Rows from block 4, named by matrix and row number. Rows with one number belong to one channel. Each number is 128 + 32 x the weight over its row's rms, rounded and kept within 0 to 255. All counts start at 0. Numbers have three digits each. After the name is the row's rms in percent of the matrix's.
# convs1: first pointwise conv (model.blocks.4.convs.1.weight, 320x320x1x1), inputs 0-159
# convs3: second pointwise conv (model.blocks.4.convs.3.weight, 320x320x1x1, transposed), outputs 0-159
convs1.217 115:092137137147122178127133140201164135090098090152094106152159124177093154158155148157117106164056124104148150107128132092115131182126108147141108104125127103115114201094129092114144146080100129098146109205099125085137138132148107170119188112179150176102094154157088092179109140123202088129118113152193141128101190160138149074157110160114140116093128169106156102017109124104106077148125192113099119137135157164117101145146114153170207102089147112132152121150212096157133133112099061
convs3.217 097:163131122096123010175132163149093108126113158186083062155109102146122071172117133139133121145104108160125137081113075120157132126107111198117191178165108118175120085118102129096132131169141144145132177094042187133142119153157154087147140122062166112173156124143192084120215159119115083101140152053071150150141138123096126131120076123196109155138128128128094129096154126117065161110139127101101165140135076130134113119192156134136115161148132097075113144148154126124099139186127085
convs1.218 087:146099078084107090133125103149103128123100087161070133137080233177075109164164109159146122148130151182126160186106125126084134086139104082164113072093099098091087151172070143178072114115137130133166185190124165115215106132093135089149183126146095131141101098131115177186131110125129066154077146125162145132110163108176145136114150145128121139142069120109121151084147147106201114111108143116098058139117120142132117141118091121098095088098171111045151102121179161109096173110139060
convs3.218 084:175101121172108090100189161071102068122134179176122157114084117122140188183155141217119129138136154121154213122119121166115161115099141152167179114136076099114077155097123004173067121113121148131105098123172106108103138131144140124095108121164052156138101126125150157114158091125110145168166173147149067085058098094127133113090112134116165119160173086166070073124103092124195119118113114066104128139126118113101071105151122126161135145100078103139101145095115103149156114115124136
convs1.219 107:094179146148151147139135206072085160110107117176082141143126145162091072151098126150111134203156123132124160131089146149149133086151077105144094102156119080181090132134128007077180152122170104143127098112115084125063110124098181112135138143149126096133082065142165177104120103087168115140148092096092238051156100141138128122135140140149176132134118119101136093131155157126154153122156091129169112123124192091127144099131104100122149229152103110176084122113072160126129135097130151
convs3.219 093:103173096122073097131081149160164147068113127132124146202058161097171105091098136096140130153064189110129129087156088141173081119082125203125082107121116106120141170142086127082213135124117132125071152138099179141126112158113092115110113142137162105114107107167158036140127180150091111132154119093087148132185079132069130109134074120167117151120072049067096160131120171101081151127131099104145130142147128126099136111168145054170126130107146063108172163172131141146085171145131057
convs1.220 096:115159198130117083139126113115155157117170091117160133124132155132155166122121191130085170132076099130127067113152118133165063131097134199191159130137161159127161141112114119072121146141108160135143182097094072102089146127175111160101165155175091108088201104123125184142134139082107152157155120173110127180051122091118087132165112128162088146149182165110115136120155104131116144132105162158117114128109098193132104122189136157105100101102143147119179086201065092121129152127160178
convs3.220 092:136162145093147210150148091104112136113138138116192099146184136114110139078140146179141150142097155147152122137081190117179135099143131167143186120126168144166057098063118172184082106107135086072123150139186071117167113166170175096132078151142105164175100154096094108122147123127107086165138126167180108136104100121180121075127172113172166154153099115148147054127191124129129156124138143149196171100136102121112135105100117109111188114175103115177141087118079126064136084180109147
convs1.221 123:155120146073072115122056171205155156138113140092133115108175099119130084153153102088146117131123100148122148083127127101157115153102163142125146083084142137061158132108145133087129113156093147117145155163140138122110190159131183147100134087150207093156090168155093137136143099114142095113126130127130148164093175117145133156117105116116103110164113086085108076106137140125130140129132131077194005111172101124138129126149168170126143142108149120113123097128108122132170057094133122
convs3.221 131:105156148086132159066044090160134128154145132149159152103108167156149174098076146063146097098119128125104150089136104110108127148161132123131188091108127111097142118138110155126151163137148151120100152092121198108125110031116091136142137129141143130093118078090087143137101117108092069052129078055169144192142161092185174105125135065194212139059122021109075129162177080085120121107140111133121122137121166144173120125152168140089099118164143155170141140115124143147140101133119130
convs1.222 076:228116114085111177118134210156148151159101120137137149139206155143076157091153115160164125136120107203124164183113092138128168172090111137128146125125151142092213156147124089108151116153151104112152143109109144166196147098160125089118070074187097171129136141109130116126149134127098088096187130190146153122116178036159144180131107092129152135142069130119125114105162181084152168105135120156073134094121091141111143137159103114176116116096132139121160106108148120156169061132149162
convs3.222 082:097092108122133057083122034125095100098105161072174185079100126121138071113072145036127124099129179090093083128128147117106111137116133079127091112108159148107111162111070098153160141120147086113145125119126119101091133124117086156131141130137140182097096138126075104147133068112121104152136154127119103156088174166122156152162114084117123124085167030128125118091138104137102093129106109127039108149105162133123053096095127136119110104113149134200107136119110144157098123115146158
convs1.223 115:121129117182095081130096142141134124114135117103127170119121126165116126135100151134148170175138116185111151166069157175129120115139146077134124156121119147146152163147129071134179118157099104155177058132153107151154153082115108152125128184173148113124114147119102033152179101109191117098080104104129155160108091107107111135100126135179142123082131132143047121073161094068154123136166070118158112089073122158188106062160139165144117129143111071146118106078077058145135080159125153
convs3.223 111:136141163107078088123100144109065137157137139131131132100145209109173153110146097156107133071086106111085173100101108141127116093121150100118152183198141136143145173113131096090112155146131175165154106103085131081092165129176114127113094107157124130208186061120150095076123131085078138113142101144083181104135086147122112119088047128165100129098186103122144119129144149084134105191128163045160118107110077113098135130106134122156206147093160192116161104131095132128130155172181100
convs1.224 089:114162052102154135105095098195119141106153113119162128124167119105124123178074095112108141171117109129157152150033188114169088086127076133111114058104145093091122155140099156113121135190139131186153155124127107134088158108192136187097097150112083113184098118143087129137147095103179133120111121157125102118122158106135108147135146101149045144139093081123130143073139169123128105130105157118195088142087116163147110118179103152198120206152137135033149089146116134070149081097160136
convs3.224 090:128121163096145177141161175158126118119182114122126167083130131163067129137143147216157114167202143106132089157095163117141168185173116066082160135112126096069105095136109166133115116100076174137139117159147177136130139106136107144140123164061127118066132141153135171079134184121132148082114153110128119097072125167146103107103171147131072118164188150119158171121117190133147089074137178159161085109136115140144163132122139122136116121135118133117097120103125105103113189119071165
convs1.225 103:109180083134131121132112058123105170132170087138141124127099166165133053125146104124138207144102096165148142126154117144143104127151147128166135135163136050125029156099072141144153113109200148101126203084128212110086114112131096121103156116213132111134154145125197128163058118148165119154169123152146107101127142201109171106106130109160119114110124162133160187187138117107113149100106175158190143066157130100190144188079123077182176108139156109141117154129130123054110163092138101
convs3.225 108:077110128126155148146124116151136162145092145164145161104135185194148168077138173077094125128172138137099146111188207124139165207111132100144058112116114138126123187143154121158112158133116160160131062142093163151138151122163160100133098106155137113141129135131090111102159111139152158144144081175148104138109161119106144158124116074142161218102141113117171122095156129151153130197134156167127097140145161127158103139176151050178142142117173175152130139119151155164107133173159151
convs1.226 110:125196081130131156119092080090125159113138150153100104117118146107084136165142130115157131184156143172072023162109119120132107115125122115080162103143159131170119117137093137125085111129134135039199072150181144114148129085101141119150136166130109115157128154135151155194159117051159112106154114101085108151114064112131162116188143122069048103096145132137059113183140105149124108163122081139087124060120120119118128126140125165068104112128133058086145134098117085085084109122123113
convs3.226 106:155132100161128156128125089109115080128072106068120187106103106156154071163175153085098179143117143131152072086116151150161158173092146164153090135141126142206148167151099158148113174146106094128104139129067152089196136126123190153154100087164151135115167127215110169115141152154102115187104169164137162154121111193131119200120105134157129132131109141124136124208135140113143067166095212196117149145117111179153176160122120099194121152115147098185147154118167179166101152222108065
convs1.227 117:145133094138099064155111191153137117112098117098104102132133175100068108134121116087146103157096075138178120206089185159127112080093071167115144126099169144140221168092047102137095148106178142109149101164139099157202158112152119142082105135178147142091105108142133072140120103101156083138146114137143139161144161155162148130123101157145131138109046111141113127171106125160131122088112114111136089153087116132184089134099141108154142119181145160165116061174132120072148110106072086
convs3.227 120:146103186135061090127075069158125161094179097133122144102127093161120113112078141088051121116081102143141079127120080168136178137101145127094153116090097203106078164147127172079174156164147154135118145118123063123120130136152115132128145084134140127098107118172096170163134099133078114116146118100125144117141133112139153171107174149099148129175144057131162107127170137083176140146165140133148158191094073158133124141094107130093087131126118230115079118080156099152126184127194134
convs1.228 116:159142141086113109094078130126129088160132104105111097132129114138119130156094109120096093150181168189107109116187139088190137131121160077135073125121079059166101133093099131171147099114163111107131159150101160123146092093155118181153142194147123097072080158141138128127169149109107096106119117139126154115110171097107165150163156180114174104092102144107165115119097130133092138122136189118124111175148076147131120170140112158153167084105143059101136114081175131152136155113118109
convs3.228 120:154160182101139121123106179141141137109155136199120076099130161148141131125143115106096128110159165135094218094125143102132180082066194142146144159087153174081124089119174151091123109133107171123146125112108176063138107135096122101103148093152100076126131121112146182047112089119142092114109168115121127152117101163068112147154135121110138185151142224121123149122163132176142116127168157157212094087130101102180125149131110089080122132106098136143171083135132179102197140131138103
convs1.229 084:145136119087101147122114135132145085115168117149119093123149099185148080100091139134083106106132119124082115093131128163057158106115140140137092154101136155082092122138100081154200116125167120113127115135075167146110156130125117144152152129032088119154083085096137093129119144167099132084097116148109139136148108111114146114092129117074049113125083135130142143043144221108163106125128032136223133126135095126060127076132100113121138103138139104156142113181196141138118120148116145
convs3.229 080:167167152129126134121154166190133139179100203099116130163151154132109141134197091113132121123166119124143103167105094136092100153081133146125124168155141112172099122114117117128105145139195128187174128131193173103159115162133113164180147162166132151179163126107137124145191162104140165091132118183130155119145151120131089136115162135199118123144122180072149107111108132136139161104145159203111116087134160137165146076174151172105141116122153187105168129117111145136134090148073154
convs1.230 109:185144119141148162108117074089129123146155137157114148138102153089142155105146103149162129138138128155157209158130234089114121136125219125118160093131072159108110148162159165189067091144152152098149120148099145157160061113170103113129106161130068141131096117170141107086179139076150144089146135083160192150101080067100152109143156122084090170087082103130060140127161091127128148102142111135121116145144109150138112149151122099113118100128162126087118187097133137147122141117127182
convs3.230 110:104181119131145109141081167132096133162135122120099083076122087164111100162150121088159100099118123127143134118118076118071126123146107145120200063116127166115157122156113193145118128052131061160111153096152087104077117107159099100161146175160138127130161117076128077102133148109085083035102155033116128089127126088109115087140177149162167104086154146124170107193119125107160223079126124135127163149085134158135131110090131167119162133094129129138132150134149109074139122071163090
convs1.231 090:138118042191169099135091165108105194074129093109125100138080145101155140097102137157133093114142171129132111143148091151176109151108142201106122087106126047090088164146136149121095144161095152073118146087139117151151204086174120124125095078070145099168108149081114155106169130079137146139140154215150110082159140128152180117075127112150152111095168099128180134107126037133088109082148215143147076118147145083183107149098127119144153199128134111183124102153153089122180156111153135
convs3.231 093:175143162127114135154133092169127119110149190156098119107136151153169123126144120162138187145102146141128179124149128146145118145145130164146160147175135135106160136156103076069102166192113142178138135098161127152171146059134112129127110083102181204155186135135166203124155165134170165150142135155066177152124122168120149176134187156158152119138148124091151088210109074121120113149140115164134159196147152138137085138194110163133128139114195123153166132167121143134104102125089115
convs1.232 105:106101046134157151106102150070107131091167095191112128116152171117126164159179151098190097127081181073083105134081097131140068107123097064111158130166098152124107145158165099135120149119076189160132095109145152151171135139098107109119165185146133173125114135170133145156148140081130154123091147129132126147145097164102172078115104158077108120080154131136110109130128047104118082134122136115172164150131103110106107136216128132120127212117137090165087115140118087071119171093202111
convs3.232 094:086105085159122120166196120113150120112100169120117093157126110112139100212140135162154129155137077127129126178174198133160154131115084123155058087094112040166164130120121067124183131115140080069078145138076118127088127186081153139132138139117165164133111105150166100149113122126144125099092135153123132100136130161117123136150159134110050147150128165132104121100132190129114123121140100068065139184134137107108167127108084157139172135113118130110173102144146102128131138090172138
convs1.233 093:131170173065135130100140138161105125131097108134118099125097076118073116101162127116128110161149095148074111114116171147123142113134161091059093174151063167104145130142147153084128173142090136120144077089116088103116120128159196111060144145162108147154037129095131098144141129093176109117111127174065120144100151125120157133120117150138063151124131095102056135096125146099210108180145166144236164138146126137158114096125127147101147207149129105122121145125122127082128134154112080
convs3.233 094:108124120130110119155088136125117134125102169118156168121146161165141088144113134154097094137168036118122174132134091136104166144131140111126104126140143099128133130138165170104132118144090148167171130085159128111171153140107139113122129137138176117104138083249134117131115126139185179164113140145148151143151182214061161165104142114110154125067174136131078149101154091161120101163146142147073129177131148121170080122199132120123126148087174101104088154138166142183108137164081124
convs1.234 078:193100126126114090118150186072127124169116107089137150115185101099146085141201070136090109190126153111175128112087105137064152115135066155135092174152123142142102159102121085123102122151200137132159162150134067129111162118218117156141156121040107151129128145101127115136118117122139132093105126191150145167090135044089072139136093077091159116096092119129146040091120188106121088152081070102119160141142077133136116088114117116169134110125139096151148154082149120094123050113123093
convs3.234 066:112105104128112107121169158135142117025169117115167137053087095141118063139070190107112149097090071128132123125116051119066127109111121070123150152153100072062154107139168103087117091112116117131120045105103107157120134126138120169135130161175138175086123050133118151107108084108134189135138201151132089080084079144151158148119117130000111112083127128149112122096098144137089112141122116078114138124086145135122187171089143124171065137119139152084150133127139099104142133110151099
convs1.235 084:155101162078122134143146183110059114084182098146160162123084180136148115111162141141094100173158111068117124112079118146161114135162104145069150128115210177134103112118137139155149138174166106082173128142096177090169112126143124130131128094141181135104080090092081147170152127078149122179128128150203095087092149146098156133141102170091131132059125148119136134154135144150132159115126152135130116104102144131105162147173129192133140125067114170089118150092123111147150129108158140
convs3.235 070:172104119112117126108139031119138125141110062180148161172130076132128127046124178093146112110224126130159186132160086117090113134175100128141139078135084209156097119148069062132161111109126183116109173085080122118171131119079110134130174122142171071144088155131099123196125143121152182099091100087137124121129127111065098104147174140128111104147097107050121094103106130206136144101140158132121172118093149108123175122100141100116091106094106128046110153114107114119148092146075178
convs1.236 117:113128121155145125105123110110160082062101086143100203127069158166066179143100153124122105140137121195113119144122175135131129103206155144143164096158155160151176125151088134169088163121146112151109103130188126132127123136179091182173156153056121074092077125120149119117128128168152113134131145109132096194155107180137122129152163084115184160068044149109181160181100221148129137116144116120130131140154164124173112120121108155138133105072134149112143138136122098095114106187090100
convs3.236 119:105113159097192132079134052107188146102165149089145126114183123086146150071099127149125131176175156117135146187118161103114148116152126085137109110136129126190140055117171094155079142113108095090133169144118083152131160083126121037145134152136151138147093137105123132150138137129175143110083136163145088142165105086125055106141158083154131153123103170127143078190103063184136130124115076129136099139189160077169060124138105138164143117090160120134113143113122160128152077135158192
convs1.237 095:098162137130177113131114110131066103116130099164131135111120079123167080136138109143133128117149118166116144095151121111105099124117102127081094135157160076146020129129156140121068154137150135127113109116133041143035131126112118078157133131143110152134128116114123184129146118151153220131145131152164108107130123059090144118128090120081163104109138089114117124114109118132132126153084157130221201084124175090198166080143171068178148178142114209143074157124147182121147190145155111
convs3.237 091:117140124124099099148150143083126090152098151117119155150105140133178131088089137192150106059098149118121083090133092120091068117056123130145116056138111069129096199109155139100144117144065059150133146111076084154147135142144061124054082126127146136095137070051118064154101124102108111120177152100124142157184088121087198070127080124145144135097164064079117121069116091115105128148067063105095115150125119142117169163111125132103111132138105149115131134125123111118103138160141089
convs1.238 096:122149139142193126119097069145082137065244176107140159123108133121146105148119130130116093211154085144130148060107086165148103113136111093120132062136173085131046118117137092067190117149119139179137137108059081126089122129133065150178082092138124130107147104107156151120122099131119178118133134094119176037133101139099133132113104107156063118127128166135112147126127103150118187127127172113153146150101148119090139113137163090112158190086131139137142135141119136122121190083100165
convs3.238 096:172183162143120200095130162185099151185170180147090150064181179177095155125225094082120146164142155185101147125126140110109205108175196104124141175183155162149120057128108095115099126131187166157133133136104131124125122164141154174163109112142121151186152180130197225089162158121173142107142127114104190116090154120151071148110165145129112148174131158135192125182111146133144167134125212161147156072113094113183148139130118159108194132156143176093148127097115116124154121164152148
convs1.239 107:107065126186128127182105127145145133100144095167125163123167150124156121128063123076150153062115140137051137185167163166076086125127109118154097158123091111160122139086111104131123120097112113089106127112120085113153139128111124144165106107099128105109127122149131132154138068128190130161110144038149078166139162134090114170184127074131120097106165157128118102227137080077101117113186157111099152116169183133174093142065107099098153061154129042122141152166112062195138116146119113
convs3.239 115:107142180100163114106143092149149146176125133119121135136115154141140178159135149091099166188150154114119122128103155123119204080102116114098164177150139058117170140153130135183122159142157105107134092091141121176116137076117138060108151130127165134156123133132138100167203093166174121159090082174121100156093119094078111120078087112105118160119144188085096129064138104182139137126120081108159105076115201126188112083155121101147123129111155123095130151110122154150141114127145144
convs1.240 103:123165079082170123129162078123149135184121108103099161122176137180123206202122137119148104133096151159100079134154119121100090111135077105142101120122130138071090143169108162126134136118110184133089174101163150137124109125088134096103165059060098123110102170135148095073107152152202062102172124077108134106141198069100158088108103045127097132100142157146162105186122167114121105118105095117128183126120159144168139076106126120197101171153161129039113110124105140116046096133154168
convs3.240 102:074121135144140132181124197090161099112180176129136129149133105107100188081145108050134143109116129110101129091164204130181125093118102065073156130140192057107104191175160109140079112127157134110127093112108169159092112127144126148111095130097134129123157075139100061118174106122032158135181115100132120065134130136134113121109104104131102122107170053158129128045130143140150128148135168082111161069150131144181139119154119095175152142186133111116135112127138152101136125103146073
convs1.241 089:088116102116116146097115114094154119043172091114200128139156066081091177137156133100100136096111176127129147175105193150151096062118089160146090106147131134160088132145146124201048115171094117111158094175108121151169108132105113092161161108128105125118142106112138111123142129102138112105099145135128138144131138172097127124098147111121087022070116106127120123181157072114125178100169135120100212133134159112121060118161154162088150117148141175131082125179117151087099184131102123
convs3.241 083:172105133119143078115141071140123137138143095088214158124107163166139176135048131183088086144107081120125092098193175146149120141126106112184104158156086127115164174139086181204118140144195142126150104123048109165105147148095147139111117125150146132133063139156123140177124048149127172135052081149070154158096160137097146146112116129137157092162096210085118118158108090146138079161144172121060145069122185128123114132129096092136097148094154062148087163116134161153128108137034154
convs1.242 092:144127132173142138139157080135089135135131129108196093132120142093119136147109168161139178048111115091115101155138118129159133119187107142156162094124175171082102169125087146157127125071115099082189124140098125142130109065124136092096157096131133123087119175123102158180107162088114080132157153037111147156107129150162114091154116135157097098133172145102193113114110148115120055108133193152143161099130105123184112156092139168119132085090121111109129087101112125108145138063103221
convs3.242 093:170110120065133109129152150114141164127055087111138113137102129107141126167208175097119177126130154106094155145120166149056120194072159165118082106132103091160178170144106149118147134155155109170154093158148182138083123138112088144145173154162175094201141133093178108151160153127168201126110133119173135126171177104145143142119173174156075139135111182167124126115179118185191122186113118233148123126092188164158119119087179152200126148137132125103133171160151125060135148138097093
convs1.243 121:095160114090151154148093105126106166020089133116092117108128178156096054151072173138125153137110165165133098103109146119154125092088121155126136134167095083091120139163102112096178144146118152129180054139077117133093171117058120062100154135187106132146099118117127232142157115130098119119086129119112167135140163133132129100120131111156176156131104152116159119034141186087115173140147108132176110123121140075185112148062108084189156207119165105105112159131110113162189076185096099
convs3.243 126:109073119144107111103102213138056158160156133092131076146128193105094128205123093139134089092135040107130126125081117127171067143085113082144150098140185071204099139143140084133128144124103148160125130110143106153177127134142146129139122099117086121122108148157140185137131104139152137171088130163115093071152116072130122116109124092114091156197139134166134132143131121111129067094168154135069107127133049118112123211131110214149158174099096154144114097139095090082134130179158112
convs1.244 109:122168125093145129099197173152144122135107196131092097121141133140138101125083081094130168133121100134131102096097241160136109176153081081108113130096117176131145122190075075145150194164165140139156077067130114138190165120154140164095130112135112153127129143123137071144137168061194168138136122090194093147130063121121163169166164090083099149185181131120133178083158132084161078110134137125151075110113154202156111133156064107143177114116143107187127201168216160181141149104062107
convs3.244 107:053123121149119069165109145104154100082158157120088087112159151090134131133131140170138130114102122080146168181137175122191113147100071127163124117150119038093166178176171188157157147157094095124149063133143197106142164160108077139121145136173154100150162128044149123139171153124074140131127114166088099151149142072122096174124150108094087102128129145119094134130103103151134095103105090068101138174107173141123041139183130170126170146108142155180169180149138095098091128096118073
convs1.245 102:131082110155130123155103165187154151081104107074150146122128133128125206154114119129141109141144082144136144174073117153089127072133023136087157082160119091178179169106097150159078120154151172152166175173142080121176115129159166135144097141164131072122061090127129092144088131158169155098108192129136142182135154168104104120109139144128083133120105128122136182099097117098085089159183119085176129145118119124181112112127137140084127189153159120045172082149120133088093147145152125
convs3.245 093:160054083124129130121121211158103150126138134166156185098146087152113185095106157142109110091099174132117174169109099142107114110127176086095169120147132094135104124100123097108128076115092189122160083133134119118124101141096110132096067177125073141156153103101105141099133084136124146114173095098127146114087095136141124182152122134070088147179189112107157146101134183082101126120153066102227113139124062101139093171056133146139144138115090143127079119089120075137092162116071144
convs1.246 120:129166086090146100131154152140129084173149103155116153148180215081135114099134086108117164200149078107157163091112158122173207125120161194172054138143110160073186155096153099078114106177122130149099105108118083173140095118122150163129140119162102148112102113183105142140131121153122134172149100137093141121121170188095068131124124116079118156134120154112110119195137143097153156151157072096153130167117147122091184141151129128158084124124164174153090147159173164091121089172073125
convs3.246 121:121126154155173132116176088107124124152175150115130115100179129094193134129115154129126134134138114127106060097137135110041110120142106103125182127136115124140164180145128112134073140110140104103152162116129074137164094086131095107103124138156122089116122132101097088129114055147115147138121070184094069073114093095132125117189064075105121085091123166076122130170134093156106140199076121080189091159147148125141083220092154083145187125110142089103133124109101139174175065100092112
convs1.247 097:148114151126123109135140075127159115198109078089154137114181153092109168125150153114081091117120124114084105134154127124115141156117147137115109124142136159142092100140085185170069119133141129106135176110189138115129104137173128142062195135177078098076143187143112131148117145146127073168109121100193034145102202149147179162116138144076055182138133121147170085190068025127144099110157174161090128094142103157084144133155131178146155061109124072073113138082119131091103063103102141
convs3.247 108:125136121108151163138132129121097173175140085153138127029150160131119149106170116156158091111161101145171091091118104135092139161124182086181122182163169141097106189126141124161131141146195109120110136168163067142175132108127148177119098132108095152161143181108163194130157084124150128122137188141168107116137109174150118162142161160144124190070156149205182140112146100096140133142124188145126114097094121132133220197090158165133146131131119167188176103139085131101157146104146159
convs1.248 111:102106165189126127130121115074165119145090107114104099159132153181148100172170156089052094213113160129130107165188099069130125088124128155128146116077147100119142144113169087130180186100020108105110136129124100097092141158136100185091226106176126175069130109107161090170076133109182143156110110129171152139131181216110113133148149174095171123182127132133186108084098153125120171142186149182087159103174135118120168124082139109083147140099135149127127068163143103111136138198141137
convs3.248 108:160113143091099164132115165123135134110112069095129181188155135098143124108076100050169114116064079118091134105086146145108130124169146098158093089118116068189112145084129214102138163095130153080127072132159143121116109159152153105118077135098108101100069213135054104167055138114115104110110075164143100102140152158140120105129109114147137178197106109134129135122080113109138098097137138096126125195141122102114088074173153123159123105202108118103130150139116146131154133084167099
convs1.249 099:069083141116143097113123119115170181141139152079139102128175105109114083100108157118110111111156181122088121193138094104111143106084088078151157153132085113097076158148153113091157207192142122068088093151092107134108133103196129092104126169076104165128146164105127124115124113078088090113135135140154150146148117161140179171065109118112141161134112104116163094159143126114075092095076124094112132155116123135142165130091090143121190145158127084168135095180137141092141095194124144
convs3.249 106:084141121114113130144078142129120122124136169139097149132088171144160137133066105148104119132102124156166117047137185154172117031146112163111182120086161063110131157098146083103121136106146096140142161214140148102090148091157139157143136147068162166110112115054156136253145135142078121145149203082156119173129144160105134160072129129124103177109097118103131167123084118117132097051117103176104060149121140140093084152186123103044121115145087150166160141116154116128146149146110068
convs1.250 099:175130174079147071133140123127107185166101105103109162132130114153101060160102110093155122067138182075146122178093120141111139186117106170065122163124127124072087138137052124128174120104160133131102141134081141163099226145103126128135068027112131135184162166102124135104130149140096154082188187155111109150153102170218125125101127135147118118093129129139165164094129097140127129124131149080112093113125147073230133095123102089178143134095136106195090079142129164127190120142174127
convs3.250 113:136110111159148129138154139081111093156056097129161108112121139099193045109131111168117139129130105133123122145129111067169161112172078101196112132125164126087097158146110164078081118112117135117094095095156135125125132176165126229087103057093092147129105069139088115083046083146157158123128104158160096085118096134131121135144157080083077126121106113101145132160093118142082084114110132129103174060156118136093126186136107147104122135131136091195111122138133177150158150068121152
convs1.251 097:129089101056140101146162088140101139128168162066152160121143123127072143159090108138180103163148150111112148130147132171110064064100118174126025076090100172120122157104106075085129142156148220167127142118083060120154153146146068135155119134149090076109176157072086145104099165093110141122121117087083158150158124088100114116127098106188122114197134128095074145142159136107170151104075155122121109133124085133174186076064134116178129153093183173179140137123099103066117142101094126
convs3.251 085:102148103137085126089157096142212142073194095119143145145137097111150096159083155178157178148130043160142074161120113121085123142107112187124144219099074185155129156140153123114152140117116121061139137096113142184162120094129146138123138108175148157159080165127141164181172167133154091206102090107115126151083100130141108151110138128178144101137084092111121075184148132116087112077124127144098166148095165144149138099094130144145144120146129071119123175114139103163122108136152140
convs1.252 105:085130141176125092125090160116189139086146100110120166138158113090189101142093104168109152140133146195177142095020134089119117142109047120101106163135136117129109155132059114144102142119110091086136099157087174117127141135173071077101133135090136093098112129109123095145104086153164132163213152069132100153146108117160188123085111141082155136097129131150127117103117199129128188156150125138133154068111152110170130104136099166126123167100133118113083155173189156152074157086163113
convs3.252 103:115186173145092147147148080084150109119211083120127124174072129060121082098133114088123124123129197167163074161134184128131156091117193119155153137035108122109114180112187103141109113149119114112111123108105151109147168146142160178131125115179120143133092161144129174076094122134103074104171103150141066136060136132171103129099156156139104139122074101178104131124128196093108170136162152133137174128151111121114168165057126147103116145178109133162068141102105092130112090121138127
convs1.253 071:119149154143109185131130181094107079142066105114147133137073187200114088117097072182158101191136102137093081137161128185152145145141149159175151158138146136058051132167103141180091174164147091138126130092129112164194147122125120178179049152052092173187045073129132071139126112134140155136172134046127158080139108073211131135142108141127137101124083123149150181128151165084158125128081093118128146152126143162104154138147105133145128103132142077056127151115100180190175142174125087
convs3.253 061:165156127147104166108119164140157169123106095143166153164192123134103136107116141126128113119153162139147120130095142098112149117090138170094128114154171171123113089113143152136149133137118127111105149101093095114105097171123122105108106152091144119091078090206094101152079186140181150081062122125177198170088137151154055099117185148148109138134162183094140112094117133135075071125137149165117138158145174128148117092077112150154173127105142154117087093112076129093149133099133116
convs1.254 071:101092098148105101119126173141140180091085090100108122121180202129165168129140101146154150081091134172130082105190139139099092098114162127118102106129110109118166193102130127126126122100156135137101174108103095119096124090093066167141134139145128166052102159086139128188148112111132100126138161113094142154126123089092134133149158130128163111113164107114142117155173124100146117114186157074112119083129109186116082161091042133055135046129138071134141155202160075108102102167099082
convs3.254 068:134145082131119150146109162102125116078142078138114086137161121132082080095183077119130106097129103137152154122121199113134106092191100209137125122115114171173066194101143082127082085114089072118147136123154112108174122152121180131117096148125091145130122098184109143141112140097089127063146131128119100102111120133169150096127144155150141142083102105151109107148119110076120147109125132209111149132138073121073132123117100132102092118124101133151158101121138099112160143181104124
convs1.255 079:130072103159089134116126061153156141088158149097094130131168181153173167169135136155142113120160099146152118114154163078080051136085095105093197079120165104062148165118147073111117115164111187121138156160128168122159170113172108123120155124174087056128128157134085112130148094088174051084147057156177149173117183076090142151117177159102113045141105126108125111103135125094092141122133121041160164156122165134138082114242143160110116098118142131160137127144150108140135146132138139
convs3.255 079:096131123149119148128124115174153140099112128145118115138104064113094163127073089144147110135111055130141139142146140122144144146163040183126122116207113117143097054125119175123128121167111148145106171149162063138127136155138133120142146124058117110135158119167089218150119149123120079094127148096133163188185060145203147125116136141139077140133142080125088122057110139115118172169135079119138126091129089124091138130109105102148110121139112130163120109150101169087094142092125163
convs1.256 085:078139207107119118128201115084094134165131142125077060120128142168082157132149107107118087183172082148207152140146129104086175140127113157121129119131195114076118079129132129102102155158091112169119126129165146129060109155169135147115122105178136115166128155109131184163106136109095081153097088087160124067148123130063087079138088135150092061097173087153169132154143119094139122097106196124142156146110140109168132130138174130169105194127122180095107094129144176145138106093147120
convs3.256 070:144167161122148167138120036142150128148121091106092119049082189107134098088109151125138146121162117143124049129083180121122198119126177170124132109125157136166132116131154076086115120137152137102094147145129154149138154064135190128118096137097095147139111142147199144139135193138190147128085122144074129097109185104126043160117188130134026174165155223197158108039126176142135140168116207182118133086147172125158180154115124155133167106147087136158209124126154112167129116181156120
convs1.257 114:091183144136144081129192122130136125166070107159126174184149163161128115160152181116124042147174102152165090210117129071097105180119150108094148125121124151093112117151120150113121188113112130080111132107091131120115131145156128154113117109125130167099113146124143171125120143125138180056116149123125163111067146088132154145079156175073101110050150110114141171097055158102127134125116160151083100119109164130103092169139150123100182126165139014079121131128138110133161185146121155
convs3.257 123:126074090064133115098147084129139139158107101040224085146089153143143136109080123148090120155153170123173118183126140189133135127151154144145091180116137082129124136172164128144158161135136110110179141098133131080131165135105163139147138144209145098159121209152126124129185104156153144104066158121121124155103188116189074100101130118098151128161163146108150136122121141119111103122132109146125185142099148164129053113170120201152075134143135149096107153144141114158124095093065184
convs1.258 112:169149142048139144160094119110155129154124127160095105135104115131056102081112143159159119208122133099136070107140169116136128151136127178141146129158090154070119143150120070152140167145111084159169140134132120130103135095108109176150143141041141095106110093131176131132127135091135123091166133133147126094127163099092144162145144097147093108173073167155176144085129177056163133126108113140171089156151134166089145174089130153164151141117169106131162143091119117088008161155072103
convs3.258 119:060090124117120091153158148124141141100149093096013101118185088110064165169184140093120114186110149121147101089095193088132104138089141177094109135147160127158092224154138189097115152149117145149130144129079101112172113079139151062137102127102070133150120125195116117125159119134124167115182107073089169122081146086073137145164148128114032119148118117156155139113138170100144114118112144177146150044137116138103175138126091062141109137162148135126181130075096126127115131080135115
convs1.259 099:124062191099146122148125138128150168169117137131118072126144138139156115100165147155037112142167137101117146119139108125116135133141070131122184147109081163150066195100073062135163109126164079076139099087095097118131111156086107161131102148118111111119081118137144144139119084109165130091136093098175133132115100111235161147095119144067179143116149153134099085174148086077164133107173125164148132139106102071150140110088138124125104164114140081107129107130117186149157113120172141
convs3.259 104:099116168108130153101108149145113129204121137114158146176098141131186082083121124169118094151155188175115107067113133048133104151128143116119138150135082080191090152144129202167159179154135111163123198098085079124158140110138093125091141111224176133086115175186169124115072193140052106153118095136083110128125095127142103123097129116157167133129122133131120137141088140116078101132152129146145131154113118159142134168153108102087122128133167125185142135166128149129134116031151159